{"model": "image diffusion model", "upsampling": "nearest_conv", "init": "xavier_uniform", "batch_size": 128, "warmup_steps": 490}
Rows from block 3 of a small image diffusion model, named by matrix and row number. Rows with one number belong to one channel. Each number is 200 + 30 x the weight over its row's rms, rounded and kept within 0 to 999. All counts start at 0. After the name is the row's rms in percent of the matrix's.
After each channel's rows are labels from the 100 images, of 14976 (inputs lightly noised), where the channel reaches its highest value: "colour at peak" is the nearest of a few named colours to the mean colour under the peak. Only what is clearly more common there than usual is listed. The data: photos with spoken descriptions (Open Images, Localized Narratives).
# convs0: first 3x3 conv (model.enc.1.1.convs.0.weight, 48x48x3x3, standardized in use, each kernel summed), inputs 0-47
# convs1: second 3x3 conv (model.enc.1.1.convs.1.weight, 48x48x3x3, standardized in use, transposed, each kernel summed), outputs 0-47

convs0.8,109,178,155,207,187,192,213,203,209,194,239,178,208,191,202,207,205,183,196,206,188,162,224,188,227,145,197,184,245,193,175,220,238,190,216,206,108,216,97,209,179,218,199,179,218,193,149,201,147
convs1.8,079,208,176,254,181,188,209,223,145,203,216,184,196,180,174,164,182,98,198,166,220,213,179,183,207,206,144,216,177,203,164,135,238,190,179,209,200,180,152,191,213,167,218,231,160,215,198,206,224
colour at peak: white

convs0.37,082,173,221,190,151,201,147,206,239,160,129,245,188,179,210,184,215,229,171,231,177,158,254,191,179,213,209,195,196,207,176,263,174,207,220,178,159,162,207,199,221,206,183,171,229,145,205,239,215
convs1.37,115,249,138,185,231,201,160,196,199,159,149,217,204,183,179,105,181,166,186,182,174,231,214,206,244,223,207,219,160,196,227,201,190,208,180,145,230,185,223,193,192,221,197,248,184,182,193,179,163
colour at peak: white; pink

convs0.11,079,201,122,233,185,176,189,186,238,210,185,163,184,189,232,215,204,176,176,199,220,229,198,237,194,102,226,215,228,203,186,212,240,178,226,221,224,179,167,249,232,170,167,210,187,191,163,247,209
convs1.11,089,220,209,198,207,202,204,200,167,226,225,162,205,223,150,240,212,197,246,224,169,185,211,121,229,258,163,215,202,215,258,154,180,217,209,179,171,230,204,186,150,194,214,193,244,207,243,174,156
colour at peak: black

convs0.26,079,242,217,192,215,240,124,132,204,172,227,206,229,192,234,231,201,172,188,183,169,188,199,215,133,214,227,210,194,213,200,168,226,226,182,250,205,182,182,259,237,177,173,183,158,176,221,175,209
convs1.26,082,199,228,209,176,241,189,170,221,198,197,201,216,192,232,187,221,162,289,234,243,232,160,170,238,163,244,224,187,250,180,188,210,196,206,175,239,215,150,243,189,174,224,231,188,218,168,224,227
colour at peak: red

convs0.29,138,157,213,200,220,187,183,192,233,216,222,230,215,202,228,207,198,243,160,162,244,186,162,198,189,209,210,74,190,223,199,214,218,210,189,154,221,167,215,183,213,193,198,216,202,152,225,239,168
convs1.29,073,163,169,229,201,185,214,217,205,175,205,215,242,253,151,253,253,162,225,194,167,167,221,192,196,199,217,140,170,206,188,202,183,209,203,256,212,184,156,200,200,225,235,180,218,176,204,177,280
colour at peak: black

convs0.24,101,200,171,276,106,195,208,202,211,192,198,238,240,222,225,219,173,194,183,165,221,171,257,245,191,203,216,210,180,214,183,177,204,194,142,245,188,175,193,256,181,200,196,224,185,177,185,170,199
convs1.24,108,217,203,122,179,221,225,205,201,190,187,174,176,184,217,209,171,219,175,192,167,246,168,185,177,170,213,218,224,130,215,230,212,207,265,245,207,284,162,159,209,213,170,204,201,203,206,180,192
colour at peak: yellow; orange

convs0.6,091,235,153,318,162,206,142,176,241,196,178,196,163,185,199,206,206,153,198,194,230,160,202,227,193,212,230,190,188,167,164,197,240,211,163,190,199,186,239,200,234,195,189,209,188,221,215,190,214
convs1.6,110,182,200,101,252,244,238,194,210,187,193,190,181,221,197,192,231,244,146,163,173,200,203,191,188,208,183,202,222,233,173,233,162,216,207,170,186,194,244,165,203,219,228,194,124,216,216,192,189
colour at peak: blue

convs0.44,124,206,172,191,195,203,205,193,192,166,203,193,196,235,205,173,208,205,208,241,213,114,187,143,236,200,217,218,177,202,240,264,202,228,158,210,189,167,222,106,186,245,203,166,225,192,201,177,201
convs1.44,071,261,219,207,118,212,199,170,134,191,189,156,174,205,213,129,180,197,177,202,238,231,199,192,162,178,144,190,219,190,187,177,197,175,172,204,171,202,201,174,204,165,199,183,211,213,153,194,247
colour at peak: white; pink

convs0.14,086,133,207,172,259,219,223,200,183,175,207,145,224,224,178,157,219,217,205,195,209,295,191,175,208,196,220,160,216,201,221,233,228,168,240,186,154,233,185,173,166,208,206,153,190,184,197,219,201
convs1.14,081,207,183,170,255,197,220,187,226,205,205,135,159,224,210,208,170,263,173,178,244,221,229,213,178,145,189,277,216,206,222,175,201,232,193,152,213,217,198,253,211,193,175,186,196,209,194,223,152
colour at peak: cyan

convs0.45,123,181,202,178,191,216,163,208,228,198,185,237,189,210,179,202,213,213,185,186,177,190,155,207,233,203,203,205,193,187,185,238,221,267,193,200,178,225,144,201,207,205,189,72,226,140,211,190,230
convs1.45,091,226,170,201,196,215,250,187,200,186,203,181,182,214,130,164,186,190,195,199,213,172,236,166,209,220,198,163,119,233,208,131,198,191,225,195,264,185,169,199,246,170,220,221,175,182,171,179,165
colour at peak: white

convs0.33,115,204,203,171,192,237,168,203,229,180,211,233,207,203,226,206,179,211,195,193,220,183,88,196,177,178,206,202,207,208,225,211,155,250,199,216,183,186,165,228,207,223,174,186,279,125,206,196,218
convs1.33,076,218,204,185,209,165,197,196,188,161,192,195,186,274,182,156,217,164,185,230,188,209,127,196,201,196,201,128,208,211,192,258,197,196,171,183,196,212,285,226,165,206,252,178,200,186,223,205,183
colour at peak: white

convs0.34,096,174,211,162,136,194,172,246,210,174,185,175,217,241,184,192,215,193,233,157,203,211,162,278,193,206,191,172,201,299,206,197,195,180,202,161,203,196,213,134,203,192,226,195,204,197,205,204,168
convs1.34,090,170,181,216,129,213,205,215,234,158,219,227,177,121,189,201,153,243,210,215,223,163,214,274,211,208,274,180,220,190,199,189,207,208,199,236,184,213,206,213,193,149,175,181,217,178,186,192,194
colour at peak: green

convs0.23,105,178,208,173,209,218,237,202,180,186,261,199,200,187,249,200,199,189,222,195,132,207,230,178,164,173,202,160,202,214,211,203,150,188,280,187,131,203,179,201,174,178,226,275,191,200,178,206,215
convs1.23,108,184,162,242,209,205,153,201,188,189,239,214,217,191,220,209,195,171,227,230,212,245,147,291,168,209,253,177,179,182,192,218,240,197,168,234,256,198,157,239,185,215,168,207,208,223,188,219,179
colour at peak: pink

convs0.17,087,174,152,211,219,210,210,198,170,241,200,94,212,205,189,206,189,175,189,209,187,219,199,190,173,175,224,189,302,218,227,213,250,160,178,199,180,213,208,213,167,172,186,188,183,216,176,231,181
convs1.17,084,230,130,184,210,165,204,218,182,146,216,109,211,243,172,170,211,204,232,209,202,211,188,194,242,219,245,227,177,189,146,172,197,215,226,181,200,208,215,201,203,194,258,225,210,172,231,157,201
colour at peak: pink

convs0.20,100,232,117,185,208,226,127,199,195,189,199,189,190,205,232,173,200,212,202,200,204,144,140,165,214,157,227,231,233,177,257,244,202,237,221,156,217,208,175,194,220,185,182,188,240,174,204,187,207
convs1.20,104,202,157,201,232,209,254,175,246,99,194,187,194,138,202,160,164,236,129,189,235,182,235,223,182,191,233,174,193,208,177,218,192,206,229,188,193,179,178,206,205,232,177,207,188,180,203,198,186
colour at peak: white

convs0.15,052,179,192,211,185,186,215,193,213,218,253,138,137,164,269,202,163,256,206,193,182,191,192,252,170,198,197,193,206,194,188,176,221,200,213,171,219,183,257,164,188,179,172,224,153,243,173,159,185
convs1.15,122,167,239,200,170,199,199,195,165,227,208,229,253,208,251,198,216,177,218,261,148,235,194,231,206,226,170,189,228,216,174,201,210,132,178,225,163,186,209,218,145,196,205,139,231,207,175,234,226
colour at peak: black

convs0.0,069,160,225,194,180,210,306,203,214,187,163,211,226,199,150,236,208,192,207,188,205,217,188,177,133,275,190,195,167,216,257,182,184,192,215,194,180,184,232,187,202,203,183,245,204,172,204,179,219
convs1.0,133,179,193,205,190,171,142,207,162,295,184,211,206,222,197,170,190,247,176,207,190,187,185,211,257,242,164,183,173,162,274,158,185,218,171,187,203,221,257,205,179,205,178,209,203,208,205,205,188
colour at peak: grey

convs0.2,066,176,167,186,214,173,265,185,255,211,252,231,176,209,231,170,173,193,220,174,175,213,214,198,246,149,231,205,190,205,191,193,195,230,246,208,150,210,177,165,160,200,176,183,190,210,159,203,123
convs1.2,098,178,138,233,178,174,144,197,182,163,227,215,218,168,190,185,208,158,238,199,197,255,155,187,257,205,237,197,167,183,191,183,217,180,178,192,266,157,202,159,177,195,185,190,175,240,200,243,185
colour at peak: white

convs0.13,102,193,234,225,168,193,221,219,217,222,159,156,123,155,184,184,221,188,220,205,194,249,196,238,170,207,201,177,185,197,151,156,238,212,218,208,227,141,255,263,201,225,169,201,173,200,200,214,200
convs1.13,106,193,199,240,271,219,170,182,186,195,215,183,219,218,209,233,265,199,196,181,207,134,197,166,187,187,249,219,162,213,206,264,202,195,192,217,214,256,177,131,214,193,172,196,175,189,179,209,157
colour at peak: blue