Weights of a small image diffusion model.
Model: 3.35M parameters, arch unet, norm groupnorm, activation relu, widths [48, 48, 96, 192].
Training: adamw at rate 0.0023, 16500 steps, batches of 128.
Data: trained on photos with spoken descriptions (Open Images, Localized Narratives), 203450 training examples, 10.4 epochs.
Rows from block 7 of a small image diffusion model, named by matrix and row number. Rows with one number belong to one channel. Each number is 500 + 40 x the weight over its row's rms, rounded and kept within 0 to 999. All counts start at 0. Numbers have three digits each.
After each channel's rows are labels from the 100 images, of 14976 (inputs lightly noised), where the channel reaches its highest value: "responds to" is what is common among them. Only what is clearly more common there than usual is listed. The data: photos with spoken descriptions (Open Images, Localized Narratives).
# convs0: first 3x3 conv (model.mid.0.convs.0.weight, 192x192x3x3, standardized in use, each kernel summed), inputs 156-191
# convs1: second 3x3 conv (model.mid.0.convs.1.weight, 192x192x3x3, standardized in use, transposed, each kernel summed), outputs 156-191

convs0.176:473453458584484548473518454563494529467561464491513604482500425504526556514588524509519463500487559557558597
convs1.176:505444542500459508522483464431476545475489578581554556500485480475613414488458539555487586568548504498474453
responds to: text has "sitting"; text has "table"; text has "people"; text has "wall"

convs0.95:552530487517445557512538511584515486480552474450517598437471517450523523535558539514503431491469545558533582
convs1.95:455493511473473473541526484434512573508450530574491534504475525495596443500408491521445577506567499512477490
responds to: text has "people"; text has "sitting"; text has "wall"; text has "chairs"

convs0.167:517542520533518479541442487506504597515570438491536471518556519511530553450474453504435483501435539465501551
convs1.167:458562489502537553421555542487465456549462502474465505521457475516514424531518551465447473479472437461520444
responds to: text has "wall"

convs0.145:439484397468513511498500434505507439569532453559472529514550540520447491478450489460460485483524502470514510
convs1.145:553487546532472464416576528510525508567576525491481530443517445532546527582513434527553541446478517523501563
responds to: text has "grass"

convs0.46:473533481471468517470458502411396496460467460483477473508533519520493494563441477543470473468566454505460474
convs1.46:500490539528486526495473469461542440532511496517497508452545498459488508481524467475453486546456508536554510
responds to: text has "black"

convs0.59:494536478504500530543504500501518514461549511460410468455526451513513571493501467495474503459479531511543508
convs1.59:505466483443465462538513461424493539520481537505558553557451537484585464544439528522497552531512487497444520
responds to: text has "people"; text has "standing"; text has "sitting"; text has "table"

convs0.178:504452451473484484431453543408506399478494491419478541592485428523507557495510467434450468498544509518501531
convs1.178:419469542519505505511456486488476513427517528504503467526432534446501447524474550521521586492539519491498526
responds to: text has "trees"; text has "sky"; text has "grass"; text has "road"

convs0.9:544506547521526477588538552478484491393488496411530593527524468489486553490565485493617510550573499556483539
convs1.9:506525575566493509532434532505520436568502515467483476585426558541461498463465505423486537521559507541502505
responds to: text has "sky"

convs0.62:568520455515443551520498431552457489489562434534544524473488516484453542539507416551509501487514455547571538
convs1.62:545494463434511480488497453484552528459461542541574555441496448504582506508451518486453490509468482535497452
responds to: text has "table"; text has "wall"; text has "sitting"

convs0.149:518515407508504499474513443554468526512556458507522521517477550490483509468482483509500504497532474500587538
convs1.149:538473551521514505443497451493522517511524542471474512481505393479593535575493511527544490554518491571493519
responds to: text has "people"

convs0.100:507536556494495530624473524494529537545454499490487441477508519440444432451480443467432527458502502431446451
convs1.100:428487477451598476514514537483454548478478426464476403505533565545452480444576520480523449516493540451503489
responds to: text has "text"

convs0.189:489451463488474597503526449551465494400487469469486511480469475565528533516501503546537515470487505528519513
convs1.189:576528402525468455515419539508473471404539483467572569522526461494590518555503498574508482487492492509531503
responds to: text has "standing"; text has "wall"

convs0.136:565547489515448545534489530600507503487488439456560533515413531479539482511509456553509469516449488546489577
convs1.136:446482509506563501437511477468491568553433468523504434526572517536515448400511514477450453574495527458511425
responds to: text has "wall"; text has "sitting"

convs0.47:548515577559536561519540515544479490478503544488487499447467454483498519499531483426485560507468509533521487
convs1.47:473521444541507559504487525516505443560505475522491476475534509505422502583517503479524433476484571498486432
responds to: text has "food"; text has "plate"; text has "table"

convs0.151:579535541510518549466532512519534538442507512442515538537580412489488523454558511523433506458519511479480492
convs1.151:503539550460456587525500427474426460514438503549538520523495520500515480565429518557430505470478445494471444
responds to: text has "table"

convs0.165:584536592505580523592500493506597522569479528355526481470500524497458473492543576496483507444488488500470479
convs1.165:394511512491436547509505586507454506512434478486484458517508535550446472535457492489476471487480530484441490
responds to: text has "sky"

convs0.182:465408528448505486611523493478528521489522552497541468422475467489499529501582519520531515539507536490479488
convs1.182:471452492508524474618455547493450549447512482407488479473494540456449529524513504494512454452405480515513520
responds to: text has "white"; text has "text"

convs0.126:535521608589533515538464547559499528392490452482499518476515446517496532523509454512493507435443434534461417
convs1.126:451500463448463508507479518525530502440432470564580464498488556536460443406481546558460427552506514431448487
responds to: text has "wall"

convs0.154:541587592520529549542479520531546474549499445406476504511476587522459469543526562467489482435459504453513464
convs1.154:462555500493519544492524545495463533502474486544471504500525487559478458589498502473566486461405529475460471
responds to: text has "text"

convs0.32:517459562488482502480424494442446623486457513455534539429576423453545533492540431510442555517471518488504519
convs1.32:486504575491506485514484502517547530471442552525494505533405557464515443430511508503463585482571436500532507
responds to: text has "sky"

convs0.84:479448462538530503436445448494512522491536477529463480486513415474515542487475465449554510533556501555522522
convs1.84:532492528453437491499548484494482490397507514529508591494459498452597513518474552571500543513498466493474540
responds to: text has "trees"; text has "people"; text has "standing"; text has "grass"

convs0.132:501502501460457523554422456466485547429501531453481484433490479450534452509505499532472502480480503519494429
convs1.132:440523496487540522528547479479531514527424471497500445547506574514488469400534559467463486480522543436462478
responds to: text has "wall"

convs0.48:494457480437489518539498480502522441475459535522528545513413523546504467554506568541520508481503478580485467
convs1.48:539438459514470492546442508503510510492510507498480561507498454478523490522472520536532521439527551540512534
responds to: text has "white"; text has "black"

convs0.172:490513480436533494411526591454515460521482467517489440558514571521492488499523533508586499531523512496470475
convs1.172:501523534575480577403541511509529459594512568533438500474465489525538458553446465525555556483550525532485473
responds to: text has "white"; text has "black"

convs0.72:544511497506422562510559459559501459455498529460525470442535414461519469503574486520507500534482542543535505
convs1.72:528527491497490491478499399459517522506445566549502588566467528492589486530447586541472552498507456554535475
responds to: text has "people"; text has "sitting"; text has "wall"; text has "table"

convs0.111:549598596543494523560477516480517472548442482462416479515521523407440423523534450492473587487493482478500474
convs1.111:434513492447545532547539534538470511456451514554469438533461557566411519518568518488545425522461532418526514
responds to: text has "text"

convs0.49:466407496408496525432496450445434471517443572574500453488465474468523508495492533515525600585508504481521536
convs1.49:517543429497531421465561498567526525465569465481464513501516519521541557528580495498567460421517491509555565
responds to: text has "sky"

convs0.117:511592491558547520503547514543569522599537471535524537553552559464431533495528502464495572475502501469505483
convs1.117:528500498500494535523543523513449536479520535470419451425584480550464542530518481522553503511514527499466509
responds to: text has "grass"

convs0.15:540556505572518517485502581513511513534503473514425521503531529486507579479507482411429509492447553504494512
convs1.15:508516484547508591509556554485482476545522528451455509477563471527495523594501534516539471500484518510476465
responds to: text has "plate"; text has "food"

convs0.157:464467451445474526380457458471515523535535511506546546601560480510491511476473530491500511498450494528498504
convs1.157:547552584570467554500571469510419468427539543456430499478454429512537555561482460540518594453563489563537552
responds to: text has "grass"; text has "ground"

convs0.89:499509476469501469444442529454547524619483492535481552549516558489432520443516520477377567497487536502494502
convs1.89:498507517527492506544553537509490523516541515401452547461509469497558552609493461509572464443512436570515532
responds to: text has "plants"

convs0.166:534489473542512512526498469554483520518557445488530490508431408466483541448536430509450542486488490542580576
convs1.166:496594516495515525486543479506509426530490503440501534550447531561531558572453534509456440483477422519469471
responds to: text has "sky"; text has "road"

convs0.188:462477442469493525479473444507591422559487558493486568582440490487467459530442524486469506509484505547487484
convs1.188:530496451584469536456459556486439510547530479501570481548539462601482489588496513539544501488589509552462458
responds to: text has "sky"; text has "trees"

convs0.69:476459482489496542421531493514528388450504528509493557542494419464528539462533516436521524552471532526537566
convs1.69:489486482495500482478459525478475523452538499497575511518554501527522530569480507582529555460545530534478505
responds to: text has "trees"; text has "sky"; text has "plants"; text has "water"

convs0.86:481498520436449423497480527454539481552494444377520515556486509507461534481496495442482445514560522486480548
convs1.86:461487527486587527535486543513460532450475515502438429532416560521411461488462508508524594458530519491462524
responds to: text has "sky"; text has "trees"; text has "buildings"; text has "plants"

convs0.76:466522467470448563460499489526454483450489460491513563581479551563429467528475547488504444526500487512516520
convs1.76:490491469521437464506471559472509482453563523492522487520510461484526514584465442516547507500490543519516570
responds to: text has "trees"

convs0.22:567512522529506583462498540511513459463545513371513594447427461474541525518521492473501457501478479539527545
convs1.22:457491526526505541559515463526556480490465542555526535520444476455515465464440507470398520476484463461488484
responds to: text has "table"

convs0.163:518602595589590527540482565502478531535470515448447485508506512425490476515483513413423561442450486476536484
convs1.163:451557497513478588477518528497461478572470457523462482526493532576430487590513505443512449472434504455453434
responds to: text has "text"

convs0.174:571529521558427570558491478613500542471541429486531565504501455435558504511567490532518454520523557528568558
convs1.174:417452517497470537477486452430476550566461565581518495534505490488540428428455516491499508564520487446505434
responds to: text has "wall"; text has "table"; text has "sitting"; text has "chairs"