A small image diffusion model, trained from scratch: arch unet.
Rows from block 7 of a small image diffusion model, named by matrix and row number. Rows with one number belong to one channel. Each number is 500 + 25 x the weight over its row's rms, rounded and kept within 0 to 999. All counts start at 0. Numbers have three digits each. After the name is the row's rms in percent of the matrix's.
Before each channel's rows are labels from the 100 images, of 14976 (inputs lightly noised), where the channel reaches its highest value: "top examples" is what is common among them. Only what is clearly more common there than usual is listed. The data: photos with spoken descriptions (Open Images, Localized Narratives).
# convs0: first 3x3 conv (model.mid.0.convs.0.weight, 192x192x3x3, standardized in use, each kernel summed), inputs 0-38
# convs1: second 3x3 conv (model.mid.0.convs.1.weight, 192x192x3x3, standardized in use, transposed, each kernel summed), outputs 0-38

top examples: text has "people"; text has "standing"; text has "sitting"; text has "table"
convs0.59 090:526517463487511503456493511496504471514489493467500469492499525536509507488531515529490558561490548494496498514538545
convs1.59 119:491497538501503499547516469520500507500533488536496548476477520482487536520501528465498507541504463547499560533467468

top examples: text has "text"
convs0.154 099:537513501511503514507490528485541532469473521488516489459497471511479494493536456516451483519501495531466481543544490
convs1.154 089:522502527510508489507522530495495515518501494490485537510478560496546535508524526471523528475520503480543545501512522

top examples: text has "sky"
convs0.50 095:521460502499503523477447457504463533475468478492503478488447506496506492501513525512535499465473545453546517505474459
convs1.50 114:496485495471490496474543553496516447537527513499474488466507531483508509499474479473468524541505469532478537501518506

top examples: text has "sky"; text has "trees"; text has "buildings"; text has "plants"
convs0.86 104:488519474508510555513508454516502517478500543475492494468522511506494523513491492527526520501492516478544494503465477
convs1.86 101:517508496530487482494509524538492511489518514495472530509511494442515441503523503517467522549517493520472566543510534

top examples: text has "sky"
convs0.9 070:526519496497453519505477499496473511491450507480491512509519493486478539471471470492506489468462511472514480482475525
convs1.9 083:522498499511496504503531504498474517467533543493494497468521526481513502514520530486517486508490455507494515547552472

top examples: text has "sky"
convs0.32 078:467535489491461525470476459499508515496499513484456494522481480492483492502504559503494532504521513494489512527500536
convs1.32 101:541484503482519491557537501514454499500530522460496517507533521467467509519526522513477522537491475503493498524500533

top examples: text has "trees"; text has "sky"; text has "buildings"
convs0.103 079:511498487481514504517488470462492482491505485515499509516514496510528499490471498545512525513491497488498483490537496
convs1.103 078:481463488476480454475501515508475508468473505501486498513547525496420472478518570491513486550466474509499465480488506

top examples: text has "grass"; text has "ground"
convs0.157 098:488508490487556494548471487504531487503500490533485523497549497525516522457521493484535480485495524476513501480480457
convs1.157 100:513529527462485540495494549463474519532486492522488503502487483519517510506513498513487504465521504540481523539506525

top examples: text has "trees"; text has "sky"; text has "grass"; text has "ground"
convs0.66 106:569470523515502509488488514542490533492522488533481514493491458488492488507500559509499512490501503484514547440484477
convs1.66 117:490549477453511566486472537470486489535475492506497499534531496510543531470515443524464500441499520454495475471512497

top examples: text has "sky"; text has "trees"
convs0.188 114:509499489518490495532489464533559541496502511491520538466504493539502526509527489516548476530458487540519498520455398
convs1.188 097:494498494484499542485527534476507499521492499516497511532497518509544495535505506478558487465523504493522501511527498

top examples: text has "white"; text has "black"
convs0.48 126:514534497469499506479496501517527518478525519511505528483505514511470500489512477462476464513477506489501493505489456
convs1.48 125:503488482478457490506487526515490557482486495483515547515473496503503499537499535461485512530552502525528504486526520

top examples: text has "table"
convs0.22 077:482500505536498496523501503448502526505473515483491492464496478477449520518482493521525511511458483501562472477477476
convs1.22 113:496480492483460464515528492550528475512505501495515502460486500501468523513505520465536540550556438574526519512520459

top examples: text has "text"
convs0.163 104:527522528523504463488555523477528539511468510504521477510503506515506493513496469511437484500523493534468487493536519
convs1.163 117:532493533518498491485498486501495486502502463491535502504494533513536509492480490467527544466522508481499526488522484

top examples: text has "people"; text has "sitting"; text has "wall"; text has "table"
convs0.72 087:533510493480490491493522535472441461497544510548464478493476548471505501484498501515535560522511466501509518490526499
convs1.72 106:494492528510441509511480480549471508476496477532497552523476501505486563494520539463503525474500489503481549528473478

top examples: text has "sky"
convs0.184 095:517466527503484516502509478459492515486477465475502456443500521528496539506537509547512505483478516533499520489497510
convs1.184 099:478449487533465502486534498502515475519517514520508486469493532437498515463517471498493507549480459486476529496501484

top examples: text has "sitting"; text has "table"; text has "people"; text has "wall"
convs0.176 089:462504458491489471479486485478482491516472504477464505480487521460466539485491501498498545527468492492504469496539521
convs1.176 121:510483518509451503494497501492442517491517500533493501506451454479503546543501525451476488504496479517480532516488507

top examples: text has "sky"; text has "water"
convs0.125 097:562521455454534515494519511526477509528522555516496524512498469531474510528465536513509551507474505502534496489489508
convs1.125 129:517489494479460477552510500517506528528487494527462525550496512508522535488512494525482482528485502501461540516495468

top examples: text has "food"; text has "plate"; text has "table"
convs0.47 099:558500516494483436501536494500544528538463507485506509517499491521495488542456513470474458467503484488456500442467511
convs1.47 134:511482477516477495476498512518514489490506480489519499517488524528521458525508505494553523503550508502516464530524487

top examples: text has "people"
convs0.149 093:450488450478526491520426503496513480522472453558491498503531498528528500461530510496487488459504517476498488488500458
convs1.149 074:479540531527466526506501506475474522486483505548473501501430487493512497531531490491515452509500546525485530572461518

top examples: text has "table"; text has "wall"; text has "sitting"
convs0.62 099:452484493465512468512457505428459473509509465541491517504512476497476474499498513524512544494502515454520490507556510
convs1.62 097:487497514477476476473464466528480517504499462524514492485448480536508521486481515445497478533503502550524503509461495

top examples: text has "sky"; text has "road"
convs0.166 071:475527471488526492503480490500494498529504467503485517483511505488487457496480557511500540515484485493559498489545485
convs1.166 075:478484521522476454496454455514481496501464479532514501462469504516490532478520479487516512474539492504498521535475444

top examples: text has "text"
convs0.100 092:541463510466505499509534507448521522511458490489480463507468481510474486534517536521497520510534522534493498515491533
convs1.100 119:485484514529494527448491535559489484497524439499569477504500533531509485485474485461500532484513526465502495475503517

top examples: text has "trees"
convs0.155 097:513480489483535522506473490488472467465511474536496480482539536530526561460509453499480490522502495465510503477491497
convs1.155 073:485505515492511521527535511435522508494498495504462503488508464525506452519526515536513507527449483518496511494504503

top examples: text has "text"
convs0.111 089:504491515524473496462492502450492536491483478505496516486498496512499499521509494542451511493524489533479499531541495
convs1.111 091:499510524481499485437513503516502458516486466511563494495512538520539496473490502473529542492510504471508511488513514

top examples: text has "wall"
convs0.126 080:522473518491492484461485506461490538497478452484490515517501523543458496492498462474513484490494519511526509517540535
convs1.126 089:454530495501512485491523466551482465528516493521530499490523524461465516472459497457504494494493451486508473460511507

top examples: text has "wall"
convs0.167 084:488514482498565518494535471450492513514478540492492490512514470484471493541486508510495536471502504500502473487542504
convs1.167 086:504475520532431468495497484520496468498503481539531478486486524538512539463503523479485537493526495513487521478495465

top examples: text has "plants"
convs0.89 108:484489492499485490553504452521535483492485507506513519521487503518503504527529492450465501511493466490499471494470506
convs1.89 092:533519477467505510522461551454502542499469452464455502474492495535519489479505480528493478512496536527480490568523539

top examples: text has "people"; text has "standing"; text has "table"; text has "sitting"
convs0.110 090:475560474499485499515504505458478477521488501489434519506503534474501495505504511532491538525483481488486467503534508
convs1.110 128:518472537536454523495483488528436509504539490494515514491456463465507568534495530474459529506500501550468529504466505

top examples: text has "sky"
convs0.49 108:493464537521460510485528508552483471491528517550467518539475490481475467521496517484497503495528447523463552503502514
convs1.49 135:507551470505500540485439501475483524481479480490481506551507461526492503479548461554478493501508557469503465468491521

top examples: text has "trees"; text has "sky"; text has "grass"; text has "road"
convs0.178 099:522510486524505544520528485479523535478500508490516488486542517537492534510517473549537487549472505514523479466472444
convs1.178 127:472482513538485503498547530525466510523502509517463535533486486451489481529556531526485486553489462506473556532498512

top examples: text has "people"; text has "standing"; text has "grass"; text has "them"
convs0.118 088:496516459500498462502446512510467504514518507555520513497529519490531467477526491501519484488514520464510499547524464
convs1.118 094:503538502474464505470477508469489515482479498512467491519432466506503508513469517466489476471533521532485535520468484

top examples: text has "black"
convs0.46 108:507526512496499504535460489501472493500531477532489481507515507495521532517472459515483472469538479472480508478507487
convs1.46 093:485466488493514491517539531473513473507469526494485487509493490494486487519522504520483500507447499488471497474510519

top examples: text has "people"; text has "sitting"; text has "wall"; text has "chairs"
convs0.95 094:474489463487465502500492475460476471481451533504478486481466555454470534501550479539480519582479499486501488511506516
convs1.95 107:515481523496468526496517514536450485485545497491505518477449479456493544504498512448497534526496479546496538520460487

top examples: text has "trees"; text has "sky"; text has "plants"; text has "water"
convs0.69 127:536499498500484487517570497510519518528500548504514538469505473499483501520488524577570518516436481499532491468461490
convs1.69 136:509505471454464499494483527506511522519492495518479530549501528517537515490503514486504492500505512472459525492493470

top examples: text has "standing"; text has "wall"
convs0.189 152:469561514501519498492516496477449481491500530544492547469499515488501501485476499497481505488480508488510499534526506
convs1.189 116:486508467469491498502493521500490536499479494525492524517505490525518525483519509494523495490510522502510495494509469

top examples: text has "people"; text has "sitting"; text has "table"; text has "group"
convs0.83 081:497508511499455510488538491498462492463542499520482508521483541505494523515515491500479503549506484502497496538514524
convs1.83 101:491521491539467502527504485524469511497518487490504536480470490460517537490495514471471512511494474522477526526461438

top examples: text has "grass"
convs0.117 104:531481495491523471508475478506547468501470507496496513509486471521496472507559496489446483461487525486472507473494518
convs1.117 110:522540483496493531430453534488488480496491467475505463524484509516526475497440492490517521459527572480494513504492506

top examples: text has "plate"; text has "food"
convs0.15 095:520507520497512455545541479469534538528471510478516483537504514522532502514469481495458465462506497505472493473522518
convs1.15 090:518507500497495490483492518483535513498480480521492489492488498543549482539500497497553543502535536472499493521514518

top examples: text has "trees"
convs0.76 098:508500449513523536509497475447508517488471512500497517477547496523502531453522473521499498519492496482484468470498487
convs1.76 103:467492496518481492526533516485497537508512525500473529493430471492500501549545515517544475541526510533518556517478491

top examples: text has "sky"; text has "trees"; text has "water"
convs0.156 079:525502521470522535498473500477505489500526479538553452520480486529529486465496503491473510506496515512477542508502532
convs1.156 083:466522510470525494556479489485511462517514531517476562476553546495469504490543501491484472541447491492514469481484452

top examples: text has "sky"
convs0.135 097:541529447464503489531530541506509568508476535512474495513507513540481464499544534501510516558497519518524497499546498
convs1.135 118:486522536492505505510479439510510519485500508468487554525478494500503560488494497497444479503476469527500501464455482